Rows from block 2, named by matrix and row number. Each number is 128 + 24 x the weight over its row's rms, rounded and kept within 0 to 255. All counts start at 0. Numbers have three digits each. After the name is the row's rms in percent of the matrix's.
# convs2: project pointwise conv (model.blocks.2.convs.2.weight, 96x288x1), inputs 216-287
convs2.3 101:141092106106159172107107080158100112099141154166057118103112147140103145103151113127152162118096151111093107113162082138171083102092139104142104138143142124128123095095098149130094148117168098106113159105144119122111
convs2.4 094:145088139135124164164127099113140165090115152094149152110143120125130146183139131101128119136131144096149102141095149103154159111151104124121132147106135100161100088140085110094124135110139090120150091112126133116093
convs2.5 103:141097151123167155135119102152113132195136172125091142149096139138140109098156108078114113107128134160124118123126156126123165146122157113126149164109115109139105084138134125140146077151162144153112139130108137129170
convs2.6 100:142113118084094119125158099113120091107124156103104133140063133090140147080146173175155151106121158147149137145111092118163122133095100100164155102113132151106107143123090124076113129137142164119134118107168136145122
convs2.7 103:154173168143120121123107103116167144110135105114145117202119121096145142147147106121141150176100112141113162154143101176094106131125147139118145120109111078088109150166126121113109124136200157138151133152125139127139
convs2.8 102:141161140132096108138163142139138163085120145095135139088179092139143109146108145130146095121205104116127090112116153108098083164136134085121146131156165145103147118138124106125124120103131131170127098136123118124141
convs2.9 100:069123106112167153133161116136135147110172142080133168125179122143094143138120148152118148125128079155122113136143131148133094147111102146132144146157107135128113129157130118124133105130134126156074167097139141120090
convs2.10 098:128158098113132125147147054120146137143143089097136142100114130119130108143114119144097142134115104128089133110137097128108111134129139082129133135099152172161151141124126139148148102173074136132100149129147128117143
convs2.11 101:123101165137158140105125110090081109109159093160117156117113133100092110136118092137097122147105092124158145144123085102118138119160122116128144069136098120122131092134145150172168129081156112105157106103100149122132
convs2.12 094:133111152089127119135175135082098132073116165152120102140147082109184184160109119122145177148143103092164118098092131130118110123133129112168107124167120138134152153080153158115119105127159150112121126103124086177117
convs2.13 103:164187181137129112101081117069132147135118140148065111139139136133162124126123130110148144141095105113133056135147080157133104119148094083141123120150105169109121095122129127126116114172127096137133109077126129131155
convs2.14 104:147197138125102146117109076117143115157129115144152101140109140105094165148123160151134066164106097109124125128176117158098137149136125161166132128170142085152082093137086159138131128118200148117102135079105115113142
convs2.15 101:107092127131083126143103155089125159135176136121082129144156148138104109123136129088088114141156096141118080143136187113114102117120117132118189157101111159143080095117125184142159123125175143114155093147105120120153
convs2.16 108:126129121115165141176179129134144120096140151079083135142113127150159091139122112117124131163116130145120103132151130160140160141171085108156124109123148126145134125165134092141156143129071147139132132093132108127149
convs2.17 101:132139098141126151145125105086103127072094097123108072160120151143155134169123153173129147097126111104101106111117171108108171130110102100150129120178120098098155106118091120139148068158110136118148080145112121122132
convs2.18 097:115114107125126146104124131085136102125105153141111123042120134158125142152100102119074081148128143102132180091153133128093122150115128100145128166121135108139138133116147101117136129133097154145087160146129103132116
convs2.19 104:153115154166180167114109112118114125125130174181062129091182134130158116131126143122105173132132174099102115111115153094147094109122142091128117111131132157114108138097134134100146075135110154096144138115118157126096
convs2.20 100:121108126163118123165134124110098176164165090128115113164153109105144147095110146137117166110183169129197123151070163142086154139123142102126129176135134135126106118142075104173111156129144183137156123102158139146119
convs2.21 105:149132121097154163136108132094118136089116124154135135125152111121096116160091184121142172147124090131172144179146153099143128157127147093104148168145153118122149139117155083137172120111141144118141172118121136155097
convs2.22 097:121098115142100171111132137107093147132106127121161096132136109143135088105155131134144164139132128107151121123141117152181161103135162163120067139142110088103120122148110113112136186072162171127135147094144155100085
convs2.23 097:128119157139147099118120150146154166113154088116170096111090139114152144180124127161090097137137134078126143152121098113141112127129121132144118157138174151086124136164143111140145081122140111159116125174131109142103
convs2.24 091:102203096159116115129130126136158110116070087130134116112144175183099138173110175123125107112169108157151103187108111113117138155124099165154112160106150124156132150154097133114131168125082162135128127150103107123121
convs2.25 092:103151094128119120118104137093132089134111092188132106130136153160111136134133096103076117124103107136112143109131130111163093128125132121130126138142122098161139124135118135137169148136119125132095181113128103131144
convs2.26 102:148157134089109164105127088106147055111113112096135124152144137185150105131111105136148080133117129121127111130147115134163129138120094113143136155155153083119151107096148158152144141141129155116133115136132102149107
convs2.27 099:145145118125134115084141125153156156142149111154125141128122151080143119093100145129122105153152075136111098141152165108134170155125134116103150143113121145126107137107123122102151121135167119142122125108145140131144
convs2.28 106:107089128109083131094145101179189149163133074107123168120133104138097136126143142124098120121128126147161122158133106153156139125155155155172110134109111153093173109132131161139114167157147112081109116145177133104128
convs2.29 100:099139128146100127082091100129124136122080145152126144116068132168177189135110108112137127140130150118147153067147105102132119165127122141132134131151101100126152123130166131155110118135155077110067141120156165114132
convs2.30 092:104102123112152135097142132123104159173093135128194129102123134131129121105073130146134091100139099102092110087079122148098168110137070117134102129105109122125111126148149136129122157088157132139165111128114148134135
convs2.31 095:137119113081149149104117141124134164127150108130143090113107145132111149122152142137129108144138092131135174124131089129110120078125147102118128116119114143141131170103132126141157139126113102141123159099120109134114
convs2.32 103:101137082126143167150121108118105118163110111116092111106159118120119110090132112082161122176143145110147139141159138139123148153113118133115132087136094110078149137148135132135115133115115098136107094083139155147122
convs2.33 098:096160065137165155151122121119120123127132147100140128136140096120123140118155175095109138114119117149137159087102099107132141099177146096155141109164151092107147134156111155146136123150178145146112137134127131140088
convs2.34 101:170134134137135100118134133197152120130116115091130135120112127132113127108165118132133149125194120147139102142099164115122116120168141137106126088157096148102123144128106185117125126147134144142124136119144114137113
convs2.35 101:194106124140083125109165144113073146068114121193087136116147138132113115120113116097149158079168128113145120133162132062138120115112149118131126081106118149121115080154083130139135103130167127091119165089103141108080
convs2.36 094:089116134133139112145123155114103149104153118123132126143166104122115116109130128126091103131129175137093113125104129128132108138143154125128087150137130119155111114155148146140097126064126137141132207088132118131144
convs2.37 096:137131123137108084139167110162112112128133140161097136132118124117133119127147122154124139114204168143182099136106103103141137103150104122102140141123100159117104120144103129123124142132114091096136087096147133128112
convs2.38 101:067110138132135090097113140135128133120175126140151142123138092092139131162166137161127088121168142081127118110134137120164113139116118130098149157124137126146102130125103107103102119115107092129102124098119131139134
convs2.39 098:078134142130190137144128136112103119097139108183146146103093137150161121101155100176152160121117151116121119142142092132086139139139116171143130165146122096103126148132158129108115180086116134122139189139116149136136
convs2.40 097:151115070140118184127122119112165142145147115164155155109142143098123118059118126140090139098142110165120164155129117143152142114151082113090146149163125146118139090138140153109129132136073109135133182117123129140155
convs2.41 098:080133139136143126122151126138114149164106127163143132111075134173136135121135126175158128126134156111126147118129117139120093144131151161127132151126150121130144085156155152144103159135144122124119106117126117172112
convs2.42 107:128186153090135160146135123085145203089139182117184139074148124128145140116127077133136103128119109094120109122133115096147096169117127116136156086111102091172153113121094150077132099125140124145137095156119158148104
convs2.43 112:145117110130120132105114105116115115118135135099153114121177127124075097096102095142130116166126107122149161176136093092140112115110121125144126126161105116120155107105139105119129160161111103166125133158086115131170
convs2.44 098:158120116122129124108121148106118146137157102129057139175120163086185126129141147089131181133120141109135153100121120146170141155139172122088147142093103134135142135076113140128125149115155127105152134134105118112138
convs2.45 105:145161113084119133123100120147118137097116121116150113179147128120122136069116126112104134135099154119118095145112155092108120148130109128102161163123183117110163081141137161150090119088171135143134158091134120125108
convs2.46 098:108131120121183095135105139125156051110151102101166114132184116144134149138126123142142104133125142072114155107139133093141117164154152174114153148135130120127149174104109105131084105130132128158119146175148136141134
convs2.47 099:124161122117059110152129136152135103149102147099152167122121183110132094110107136129181098102117116121097129137147111121108133133114161127137102120133122132145145144090115126139147135156106146125126159150110115129094
convs2.48 102:103106110110165122091134110112123123104138095153138110104099107114131123168105126082121138100150082120122129112139146114136108134133156140096125163149125119110136131129142081130120121055065144120057155111149138134167
convs2.49 107:188094091110124132146110113116088122098105112139130181112106107128169105108164124083092145110140152118150154115115092199149102120127102128127149123126059132114103087139111135096117159123133122126135119123103130092134
convs2.50 092:086096173091100157135102095130110128140145182158095136110089104139177156137133143128110100140148131110144124138154100087115121106139153159117100132111106124095129160111150113110115156162076166095157136170103098094153
convs2.51 093:187122122129114149150146149117123096102096096110131136119090168139118121173095148079110123133128112133114114122132098133136130111107120136112115088120124128137151108128131133152119128146141098126126124141121125129176
convs2.52 098:106136113117154114126088109100118083137148125169054107074172094146174133108115134147118173131153088104117157132116128150118158150142139117138130144127059116116132093086135132166123167114136109121128076091148135123125
convs2.53 101:112116122120146145109118109181170123123096145183126124115127127127079067136162082135150092125185105161093112095093154142082133144139084105155130102123125148116136115159069164131139151144146143087124125102113130136131
convs2.54 102:134150145162144102119114116158083120137107142183158114108120107121120112111153139139152168106145104092147214093188125117179139113114089122102075141122085159124136110089121079136164126144121115117126164128103133128143
convs2.55 106:082160106161162142116137113139123116130085075101140112159123111198111153074146103117115137097121164142149117137089102148124112139138097118143151139129113158142139106176092145129093139124143121130119145182098140112113
convs2.56 093:114132135135078132143129119149166086118120115123107139172138141115120127105138123154123107134119141124157109148126147130133134144142120144146129122120106127166114069118140143134152115142119095135118106122098146113128
convs2.57 094:116111151135144110089093105116111141116113123138146106141131132113120089093169108135130116132092130097133129183119136125132107149109093145169131119159150066123106111104099089103121131117139126101129109136096134087144
convs2.58 101:126087128132139112101162106117145108113100114135140142140106094151085099203124118122120044130124127138116118105177120134117143157115081104136118137139131171155112136162121102150120122109125163147141152125116108153135
convs2.59 096:188191112120085090135117134133130117095118089136128100145126127119122140141172157094134159100088139113138151137142137152150159110125091102104134126125128106106135174105142090088116103116161103139136128161104102131103
convs2.60 105:103121175102111129110138139115107171137136156147120191155183105102091115108135132154161137130115126119108122132135134142135153099123125100165110111090116164113107133133100124148167143143131163107154106133113109120120
convs2.61 104:119124122149090116098141133109132147164127133166110146125110141113111116126136089137126126104120139076127145154134161114133140106125089156134140145127079126143094118090087132096153064151107111136129172142149089147134
convs2.62 092:132141137099133129090159163113170152137127131098125137152146104096083107110174163142125106134153126126100115120140119140109111133137144123137177107147132140112114108166133169131105115137161111138116094111128102106150
convs2.63 103:161128088111180125134134145164116116135137109150107148111106080141198092109118136153162117112136115071169149107084138112140146127152157072081170157103145155115149118134137135094144110106099117095155153120137156165146
convs2.64 099:116107164181112140117114162131127129130097165084134169176146158121174140161137063143087110131167109116107103128127144114127135143114140148148117142115129172117147123109174108103119131116119172115108163134105125181126
convs2.65 105:144143132107106115142144121100107150155117113163096108137129135128136122166167146162189115127127103111125141086129074139123132115105121089141104089133105105152125070126108099118131144147149172139132143124132121106139
convs2.66 104:110107160106108157115131139186107112166136153168173131092159146108182099144127132151092090138107109140152164118109137144109129100109114116136150126117125131089122102115136089085119147145098159125128103127103095109108
convs2.67 098:128115140135113176172130164148137157146105154173088127112138126129141121135140139153120159104140116138156152133080098085142101096104114140131172126186138133136135141129159156111105114145128146133152137152091104116159
convs2.68 103:148088164181141117129123144154120152157132123115109113144146106147150131180170146104118121124128161124141109133126129125143146119130153135106116162101076139095156080122096157173105151151144099159123160171135132125108
convs2.69 098:112149144107119148131125097115133178109076163127144105143112120095129148164140142157097086118167112125151095098145136142143154118113126132122120145143134139128120147138101102122130099113166174122094097120124119144133
convs2.70 090:163102133113086089109115105129117126123121116102094131149108123122136153158112131129106113118175157073149139090164121107169175118129111105070106167163074157136132092130146136122116129129107140144128119144147121126129
convs2.71 097:109068141116149147099148123133102172110125124136125145092164105124133127119144124110127131141108109105116134140104175141093114116133131144107131125143108152097124082149109110161089091088116159156164105183089136121133
convs2.72 098:145131109121197140143130109092085195125117165141094101150121125119111117136114121133138106118084143077175133139181127108146120151107116130138143107137074147101095133119139103170132123114135161096110157120165138123177
convs2.73 110:085105128155085139167140118128124147135130128087184119118131140124138163108143104105091132146144128152116105111099103128147118156133097126140120074087149119120126160134106148084150134134157175131150111181114085134133
convs2.74 101:076120111136130133162154131102135169188123133108147085148129187107067159134128127139108121150107106128156118145158101134123123121135103112115094181110137107115098126112186116119139125139152087133095136131133109119114
convs2.75 102:106163127134150129135133114105148173127137131154125127119137141157078116103106094152110131122084104158184119108127180118069114136131122111103095117125157137139076103140093129102124122146114103140135130123154142159138
convs2.76 103:127093127112135143165096100163152149131170154139118128123109118084128154168132122191115141108098130099166129144111129100143111148102152135130171149158152115135124145124132097150121144175143078111122149114133150129105
convs2.77 101:150107103143116111060107120180119154107133096101111161134166100148097185143166106161123097139132109116117146078115107171109166125089145115145170111127125105130173118117104160084125159135143151124120141103124055158081
convs2.78 092:120153124129144118147177124119160100106147146117104143166109155082120160113150147112125154098133134084138183126157121115133137142135143115170164148170136139141120124131140116131123145127183101107112148107123135092123
convs2.79 106:095127134137125171159142097132058124150102126125100103145119116118119174109089122107156123147167136167112117091076152108169095129145116136119099099168161092148139126124135127128101095116158134121097080161091119129142
convs2.80 100:120124122168146102131151120120124084137161136120092130133148134155142151117112128134096075155115154169116117149114153134094131122156128144109149151168133117105106129126135102149131132133131127166103098163112120138188
convs2.81 101:105102125107127146087106125111144142157137135111127120099162143123168113119122148154088139166154092130151108147132130137117104132091130118155157083142101106139110086104104163143112108120127083087113079110122163130130
convs2.82 099:129148083135116105119174127123119110132141137132106159150099148103144141192099123152106133139091142119125107099176072142159134161104092128099169125114085101131141136142109083158113043105134122136162151176174167103111
convs2.83 097:102126129101133115074132123119115121107105130128144142139136078122124134115154158135115111130127131150186136107150093111091114132100144116122120100136123119158118131125117116153119138143074151127146159180091172152150
convs2.84 103:103157103125088129151109121073120128089129091126113145101152128113126118150110123144115102126142116135144114134157135138140147147103119135122116089136088126161154097127160093131136097143139136133100062140116133141109
convs2.85 097:114133107115165126169143105187130105162134112106177121143123181087087157135151141128122114124168143091088138198107132158078075122125129131095117145162103122126137121124084154133122102146133105080106136116136106102096
convs2.86 104:125115101128136103143132122117109123150091131172135089125152164128129139099139113074125133132135151149165093112119151160169116119089161110150100105154103144148134167135127116125119130162114113082152062070114165130109
convs2.87 098:177124118150108087164107129152129086127108104098163134119141124145085157099092119173142096156144097125118145120093140196132103122159137144138108148139143160121160160149089151145116134136144129131150137120132149152107