Weights of a small sound classifier: widths [96, 144, 216, 320], held-out accuracy 99%.
Rows from block 6, named by matrix and row number. Each number is 128 + 24 x the weight over its row's rms, rounded and kept within 0 to 255. All counts start at 0. Numbers have three digits each. After the name is the row's rms in percent of the matrix's.
# convs2: project pointwise conv (model.blocks.6.convs.2.weight, 216x432x1), inputs 87-173
convs2.94 089:130193117104107116124158094156131175134205106095159107115121101122118090141126133110144175129104146139102126110120095121142127090144153128132129113161141076117125133122125104167139132129142140131100111115143075155151157155113141065116143134164121128118103153120
convs2.95 093:131128141114140149104108128146172089129110151137144145124081118091159132103127183128155130161117107140126119137133170120115140105166119158142153129121135107198142096155132096154159065151136081115106108126131125196108110110110136112158132166164125130106121161133
convs2.96 107:095135142146121103099088109121135153137105104084143146135160095114179110112121150153110105141137080070153158147141133131183130134158122123135148129102127081109146100137129072143114116069133102123101130151115166118083127136142175164097117156131156163137161133115
convs2.97 101:124118115079113171095116091140094098107132128146099097096120162163105106136151081161147140157121115147128118106137151153114113173128133133096118145111112101166174128129162103116161119114145111143130111141133101119165154128149166137112146125138178132144131143127
convs2.98 100:132129111138169132119119201124111156136137100112114097124146141097104147152106125144096104152129133111125125151111111157109135150178118127133157095111125118088137107097094139114144171118085100131140126164144131087107125155111136118116162097135150127159117130105
convs2.99 096:151124164117158105126161161122103141154136121119115120108135145127150126135163100143145119106110130112098150115133164126173132103086121161125169126100107086107138095127062118127107124104098127176143110152113153158112106128139098083146118167123183159117162124128
convs2.100 112:113145132119136119118121128118124121150132138115107171167117146118112096164123129124127075115114136157091155131150131128178141126125113111118140122153149154131140092155091138138141111145144136139136131151092101097154119124174127119173142119121119106116123125104
convs2.101 109:148143153131126120082110138116202112156152101114080118135134174102121101126163161109166101141128113113113100137152096159105116127115072098092118132137135124141111123107096137117085124123108095170107164120094171172110127166068128121082132158144142115134119167117
convs2.102 095:093091130128142115117128107139108119118146098133125092100137139101128118137145136161122105145112120101069175184137161139099124062103129083127151120094129176165125115136122095110125149149148150123153125123131124122091136126147152148143124143126123137123120144131
convs2.103 103:094127141156120199140142126145122121175117085102161142175179090116114145096108101134162134151096122147113136180139107108111103138137161138127111100125103103134091134092143089176168117111126141159140101145139097138158128123126131130122134135145109084105113147150
convs2.104 107:110139156139137100130120122128160114130115119120094123122075111121112129123142077148135118137152141083142134134107124151138085098160114121112142135136124095125189161105117121152079112147137148175164122115077124150166131132155134123169132161109093109125121179140
convs2.105 096:150123116129123115097104082120105178082129122189113119129103141156121123151148170109132131072117071151172112174112117112157081128119107096130116158107119168113115120143117176140135138121072106116125147109116120109093136146143150155110114161140097133140125113091
convs2.106 109:089149138108123158137132179151108142171143130121140149205126148133120129129146090158117163081142121145110086134133114179116111132135129090115106157128154136169108168130179113110106156119122133087111115117144134119171097124114087153150106124122108114149103140054
convs2.107 092:106177100143130147119113105148146141129146156113149090122120135105120127114123065130110138117133127101167154141151161137128143103083134132117090141134137121067143113166096122141112188105083152121079150138123102091126130116157108096117154129142134106114165143150
convs2.108 099:157116113110155144117143182135120124129153064125101116121111148141153171172118148165122116128138100081129059111115109169129150196133123155126122120146106134077129128114179139123124155154129136126129176128116124143171112121096133152134120155157140077147142105116
convs2.109 103:109150136114155106095137162118151139123108146140162151109148119110123132134113126147100120136143101090100143155103118128148136160111205065148159157114149145155070129134118109141101136183147156088131121146150159156116124115109113148099113132140127126142115133128
convs2.110 111:174114121127168096143125100117173144118161122137094146160144133128147121120133114142158126128112172147107137068128139089147159157139125133164105098143137129104127080116154126162148123035109091132145135137161118109091126123171111137112110149132100102135119067120
convs2.111 093:121098156139124154130128151099143117148089114122113096080113104099136091133107158120117101138147063113088115107127106097130133106101156145081116117131154132094080128099123150110099163154165109115125094139101152122123140110101100169150103124119133138106088127158
convs2.112 092:156134109138159127118106179140125103105116133110097114134139150117092100119153102100100127091113174095129134131133111164182131100104118180121124121148155132133147086128118084139091146129128109105124162112143133149134116144166119154131148082142135130133126112095
convs2.113 093:115161137139146103117135106094100118152087118100109119110123128151151130147134194116144141113142183133116116121141076120098117131129150141134150137166129138133131088116118082106218121209131147104141129109122116110152107138090140150140121148166158183099108151109
convs2.114 113:133185139120124151129127132133125135124120104134136114132084156161105156133146123094099129124105169123125086121141157089084122143143137128196132103121087123116149139108141114123118095145089090122128128146140140158141109155153120102172071195123089092070108121121
convs2.115 094:127140144088110086152153159113145135155107133114131101130082177130149130119120073100105155123112135135112089161154118151147127170107143111124162114136154161146132114125138180138133148158126145146143178117131121186138150130117148116126148154117115153074133116117
convs2.116 103:152136124135119079139106149158170131130133148184145161135164113109149115110102137128123112114133102088118142145109161176157125116160138137119131155110138097116084148127154118141165133127138118121151124104088107154137144136148099172139166164120101139158117078174
convs2.117 091:168174150142121167165099149146135115141145127081102101157163110157119124135122118157124141148122140152114083119154149140113103152103114152190137134148126138118170140160154143111172076152135100104121149151103090115120112082125116114090160119119125154132159163159
convs2.118 100:098104152134120130109127105109155115134107174171112125160114114106127143113142123090124130147127127129107104112100074140170143112104159140105115163129112117082094097133152119161159149142109117119127144134067175171084129143143133092112128103135120096100137089131
convs2.119 105:100092114133108076110132131180158101128122152176186124142166126131136136138154129153120113133125150068150169149151111143153103147100135147097116150152121119151139162124123109141107081146102095151109124112145098149151136108093153159114136133153191127132091090094
convs2.120 095:176099122121127120132119136068128119101109097127095131126162140187107141122095128126113114157140114151102145167101116154164151089098154168115189113096122112133114130141079067117151116162138115117125141130155118118146127146158101103157164111112107148151102122185
convs2.121 095:163129145159134072127099145144115164126114076108130116115099134158167118133135103129119083141122126134134089143070090138108137095129125150142145148136148146125184151102076151148124140100097106135131137118138158146134164129087117149113158143151105159116153108113
convs2.122 095:167134126125115127104115109128073135133097146136086131153144126104171141158132079158111126149119084132136114150140154173154107121090144091137096134146132154143168121145133102153102085133188137147122124098131160089138099136114134106123152099143154131099118147078
convs2.123 108:135121140125112127116112141116136114120144098156130134096134142125103139074118140146118113116158108139138141114133119101099160133132124110095113140137134099168130202135113118126096124156120135106142135103151088144107149148106158132126129178132118053150128141087
convs2.124 092:159165096094134142134107136136111151123123117172091161145119132118094097130142132112138136158110149115139135123118143107124117094149078147130168153112148119102182089112113102126128123121105140201099134200160121105113135110087132120117129119128146157141128134111
convs2.125 094:142134130134141126126143150142133124136079156157084085104112134073135176105079101110130119141127103130137148125114102118127130132125115121096156121140138116121134180151125095105149124123150102112140148112119124098131155117139128142107133133125148145143108121128
convs2.126 115:145135143140157086106126116157110120164128107108129130105112128139105116123116188111125125127108136137125062125110143158149136104135195143123129136126076116093133175128128119129180136136175087135131152099131113188134150127135086100142113138092121174110105116128
convs2.127 104:117152130162140092121116120154123138132103157139123127159162149123155121119125131154100135122135110120171171119144131076162163113127179130145114092120105126130146148142092120150133123129205118083129130159053143106129090133155113147188130110135093095098127166138
convs2.128 101:177161147117101130133165177143121124120134113156154121116187135159106151107153122100109141126104124158172139121151162121124112160136104129178149120108127146116158108141107113147151118066086160134150151105151145117094127132143125136167141079149170114112140150132
convs2.129 095:129112112116122128116099135114115108116142123106104086108140141155132095159133138127136102123138105165120160140132131144130127111108097169093134134143083124141154141115105104142174168159111123145146114122101120102114145135135103137123153098157145120114127121116
convs2.130 107:115121128135089129121115128140102106077148127165129135152111107132170162135179103130137134120142192145175132152139120164129093121131121144118124115136125154193118151118103134149115116056126090140106132115152146105173138149150094151108132127130159140124123091172
convs2.131 102:144090128162152158154130154123136146138131162139112151168142130106146100125134105149079137123120109146134142092107160113113170123097163136116149147138140130146098083120091100147113136141125195142156143141152150094142155167142132112123078106182121162125151098139
convs2.132 111:082130136118115142155117087178129116110147117164137145145118129125123134122150118159132084121129122142114128135136148110130097109109173143097122155124080119107125165117100137126186170095153088153120155112077112103122088161139117127125119124154135133121096116140
convs2.133 090:111149117096145096137125159109114128140140108123110120138136108149148122143138102138110156158128081103083108099114109114125130124116124094107153117125092126171111171127071126129135112182182094110155129162104122148104105134091117147120136135125120114172149162119
convs2.134 100:111154142180153150136094104113154130107145215114120101136121172145149106140143155112151110094124153112121101148127136152136096127129133132123141130128143106157139090132144105118115133119111033127146138140102147107100154094149097104080174087112147161135170091162
convs2.135 105:140111153129129126120150178124136127103126113116108128207090114143096140168131115111136147107111102147108102118138089128131130126139119082163141154097142161129109117124145142115083144121051123114133132121150177143145146102091108141114107131159124164072128095120
convs2.136 106:078119121109107166135128097143123126094169141158165106125121090102146115134157060118101149136135135088145120121134142147138143083124129142128117165170140110125166125153103127113194164196119137121126131157139162131118137195084088167129123116149107136131163127117
convs2.137 092:122115147147145128157086139108082122109153148119109141121120154121132063113147126122144169130161099165123125121157161145103066150095164145133088163163137115158120169182138095135141096087147152120129144138148084139090156043108113154115150098180127115145147130151
convs2.138 098:162143129095130163137135113111160123133118122096176164134129121164135142151055137136100137116134159138137122122140163091150110127162106111134114128157115172139160129130125074157131092140125111103124088137152165094107123162127161111102092141142091120074083101103
convs2.139 093:145148159099150112137152143105146128109107115100084158098109131136118182169136128165091109145162116111104129141169136111119148099115155157147126134099099093122084135123123099149119129085158134129112124100103105099135117142149134102098156121134106154173135129164
convs2.140 096:107128160158145117129127149105087150163074149123151113109085110161160140162132120112111123107122151114120149103137125167159144093120158143134119098150114145070134098117114117161110127164140106156165118114134121113134137149194133166100155151152161082119160119110
convs2.141 100:146161122130150178145126127145064169157098087133109071139112110163164146126136149102118110151127089148088155105120116133119127107137142107129117133142171134114125136136116131115172150159120098100168147099133148160142140103151112156190150120170125090142128123172
convs2.142 095:162132138138113135088068110153091128110162144123078127117102117081153136125132097119132139082125085123081129115109138109113169093134126144155129156147119140140152124141133142163141117110137096136154137155138083101115125141155123115146149170104105131181098158148
convs2.143 099:101128144123135135126126129139136144133125097139129162107156127175115148150087143157125108134124128123129160146144127155119092161121106104140139143136112131137133093132120132082154121078122059121145154131080113120126092127168114106133134128153108089130106082182
convs2.144 094:150140113109127134117129157078106102116127140126145130122155147139131103116166117129101118130150117135114129124172162092155108093156155167144118121114081162158116147100091132181182123140146134119141099073122137174151140128138124130150178127128144170106130113131
convs2.145 105:107130129161172114128123124146180102136102095164143141141114103111098145124145113111102111109115117069118167137123129156122139139100110103134120118164129105070153149110095116114153151141108100108127136116160118102140135098047135135094157130127153133148137154102
convs2.146 093:156141115142129133114138177108138119090141162160123134108129128107124113158120141146073117155145130146140100145126151131119115144141117127119129144133168146112138141141105085112095140110079110102099162130135092135117137134128169138147116144109136141150119100135
convs2.147 100:097120136126132127123120122143111125103161093141116125088127148161149182100164125109103129124116134116121148113143152106122152117133141181130113095079124145111096145149134129122122134121126132136129149120137126154119115139196088131091107099122135179126133120100
convs2.148 109:122129144152104147130139127157090122122132127176094126172138078119124155178124115123171158115108127174141142121110129108079137126134098125145083097121123127165096101085163126148151118178146120134117121131123138145151139153110131139162128149129147117131133133161
convs2.149 092:086112118160135145139111127144077105151127124115155086114132131121150160136167101119077118109116132158135103153148165095097147132139117165116111086105135172177156140132128141139108131101115105128122110170136133154119120130102092143108130085137123174131148075114
convs2.150 103:165105109151069120113144078163113161112099146167122179137156150176109124170183125111134115159110130088165163168130130144162114092122147158155083095141121147164112156138132091121194104112113128126119104109101134122130075156177155133108119121139135150118096087102
convs2.151 116:113078125143164151114118107179118086102111128109121118087144176139117124135106155166156159133111120143148147125118120165152157153145147138150084126130067168169077160124097165097102165165138128083137119134109135155156128125103091110085116140119112101118108137114
convs2.152 102:112155105171173114097136107137181116131138130084129111140154113124139159092123107119128154147104129131102137158092118135116113118084137153097127098040134148108164121099111131151117092104099075123120118115106149106138128126144107109129115126127112168134135140115
convs2.153 096:146099149128131104141135152140097164122097120133163158185133150105157170144130084050142128095134152158126133132142139115118117112107116101089105131126116119102182102137122119098086099177138105102129142108094140145132106139156138116108117112134151153131144092105
convs2.154 100:149140142151108170125108128109131081132080112160175129085122131155131139134121102160148089115173122150098170103140107118117187167126144116072136141128124133119096147128118123102108118070142131204079122136119135151137126086172119100143115100156108146119126120118
convs2.155 083:119105105102119140135094156097124101161135147074127124138168134133120101114128160104135143106100129157134129133113162139126117137151116138102126139134107141122155112137140112143127138134137100146125151150089156092124165091131090150170173091152148118124151112144
convs2.156 098:132137132178103128126121127130105137119157179101111120120122103128144133119090127123129150135131171121199112098130120089133180150132110146149124112151132105123119122126117102117110126154147138105106125149126104118113130138140107110093126164132129087139101131160
convs2.157 096:144181130128181095141114155124161120131107137171162066169156102164148157091124113139138166154127094081108128122141118124144120165134102124135086097140141102115159116120127149129098116138167109125116158172117121150109120113107182116121141136134136166143118157126
convs2.158 094:123100137123129205157121136146126103153125129160116090137127147106175168142144126127125152157146121143138174148094116133123133105119117144139116134173118126118118134129142133162140115126163137130123143119132114143166112114145113140099133123122116096140151128140
convs2.159 108:121148107136145133141158116127136124116161126142132092083099146136106119112122128132143137146114142154124100107131142073120098197149147161131120098130105105176077149148137140134111157132131115119112130082153101093134118152080116116111088137149118096140130192119
convs2.160 093:154111124123113109141145131129194115115190129127109165119104106173112114179133121166170121134087152124092116139119110130129147153110126094117150117132173078124133100179121132117129118151178123136154157099098140082114149150135133155098131103126093128154111142149
convs2.161 103:141156126100130135155136105136122106123141128128140110091152090140133101104095139116134123110116090139087128120152157098153124186148123196138115138110137134130107150094136123122146139164128110131172094123117148151136115138118134160142116128166083116112107083080
convs2.162 111:155160137148125144113117145121095111102148169099154129100065122112132132128111150116141128155113115191121135148120093163123090162134126101129165143110150130173120169124118150124137109090101113153118094130151135164116153112156104079145115144137092114106123106146
convs2.163 104:106142131106142153083143125087125145112126133125132175158171103147100103149143125109096141101146123139159151098145127100132121101076102141109114125091139093127161092122124124155094103071135134127118087133153195066132102153121141141132121126130132148132111143132
convs2.164 098:108062194115123132111136128149126139128138101156113095144130140123132108150144072144090149130138144134167141151165123110143139081168127123145127106124102169142143148109125131099132116103104167144144111139152161123143130138129138123138118091098139121121128145093
convs2.165 104:182132113136138148139119141099102153076127161157088153148177130110136153156101161146101115132145149168129137131134098143111114103119135098126076096074152132127143108138072154091139107113112124119124134158116133134141116167151129125124161123118168117167121164115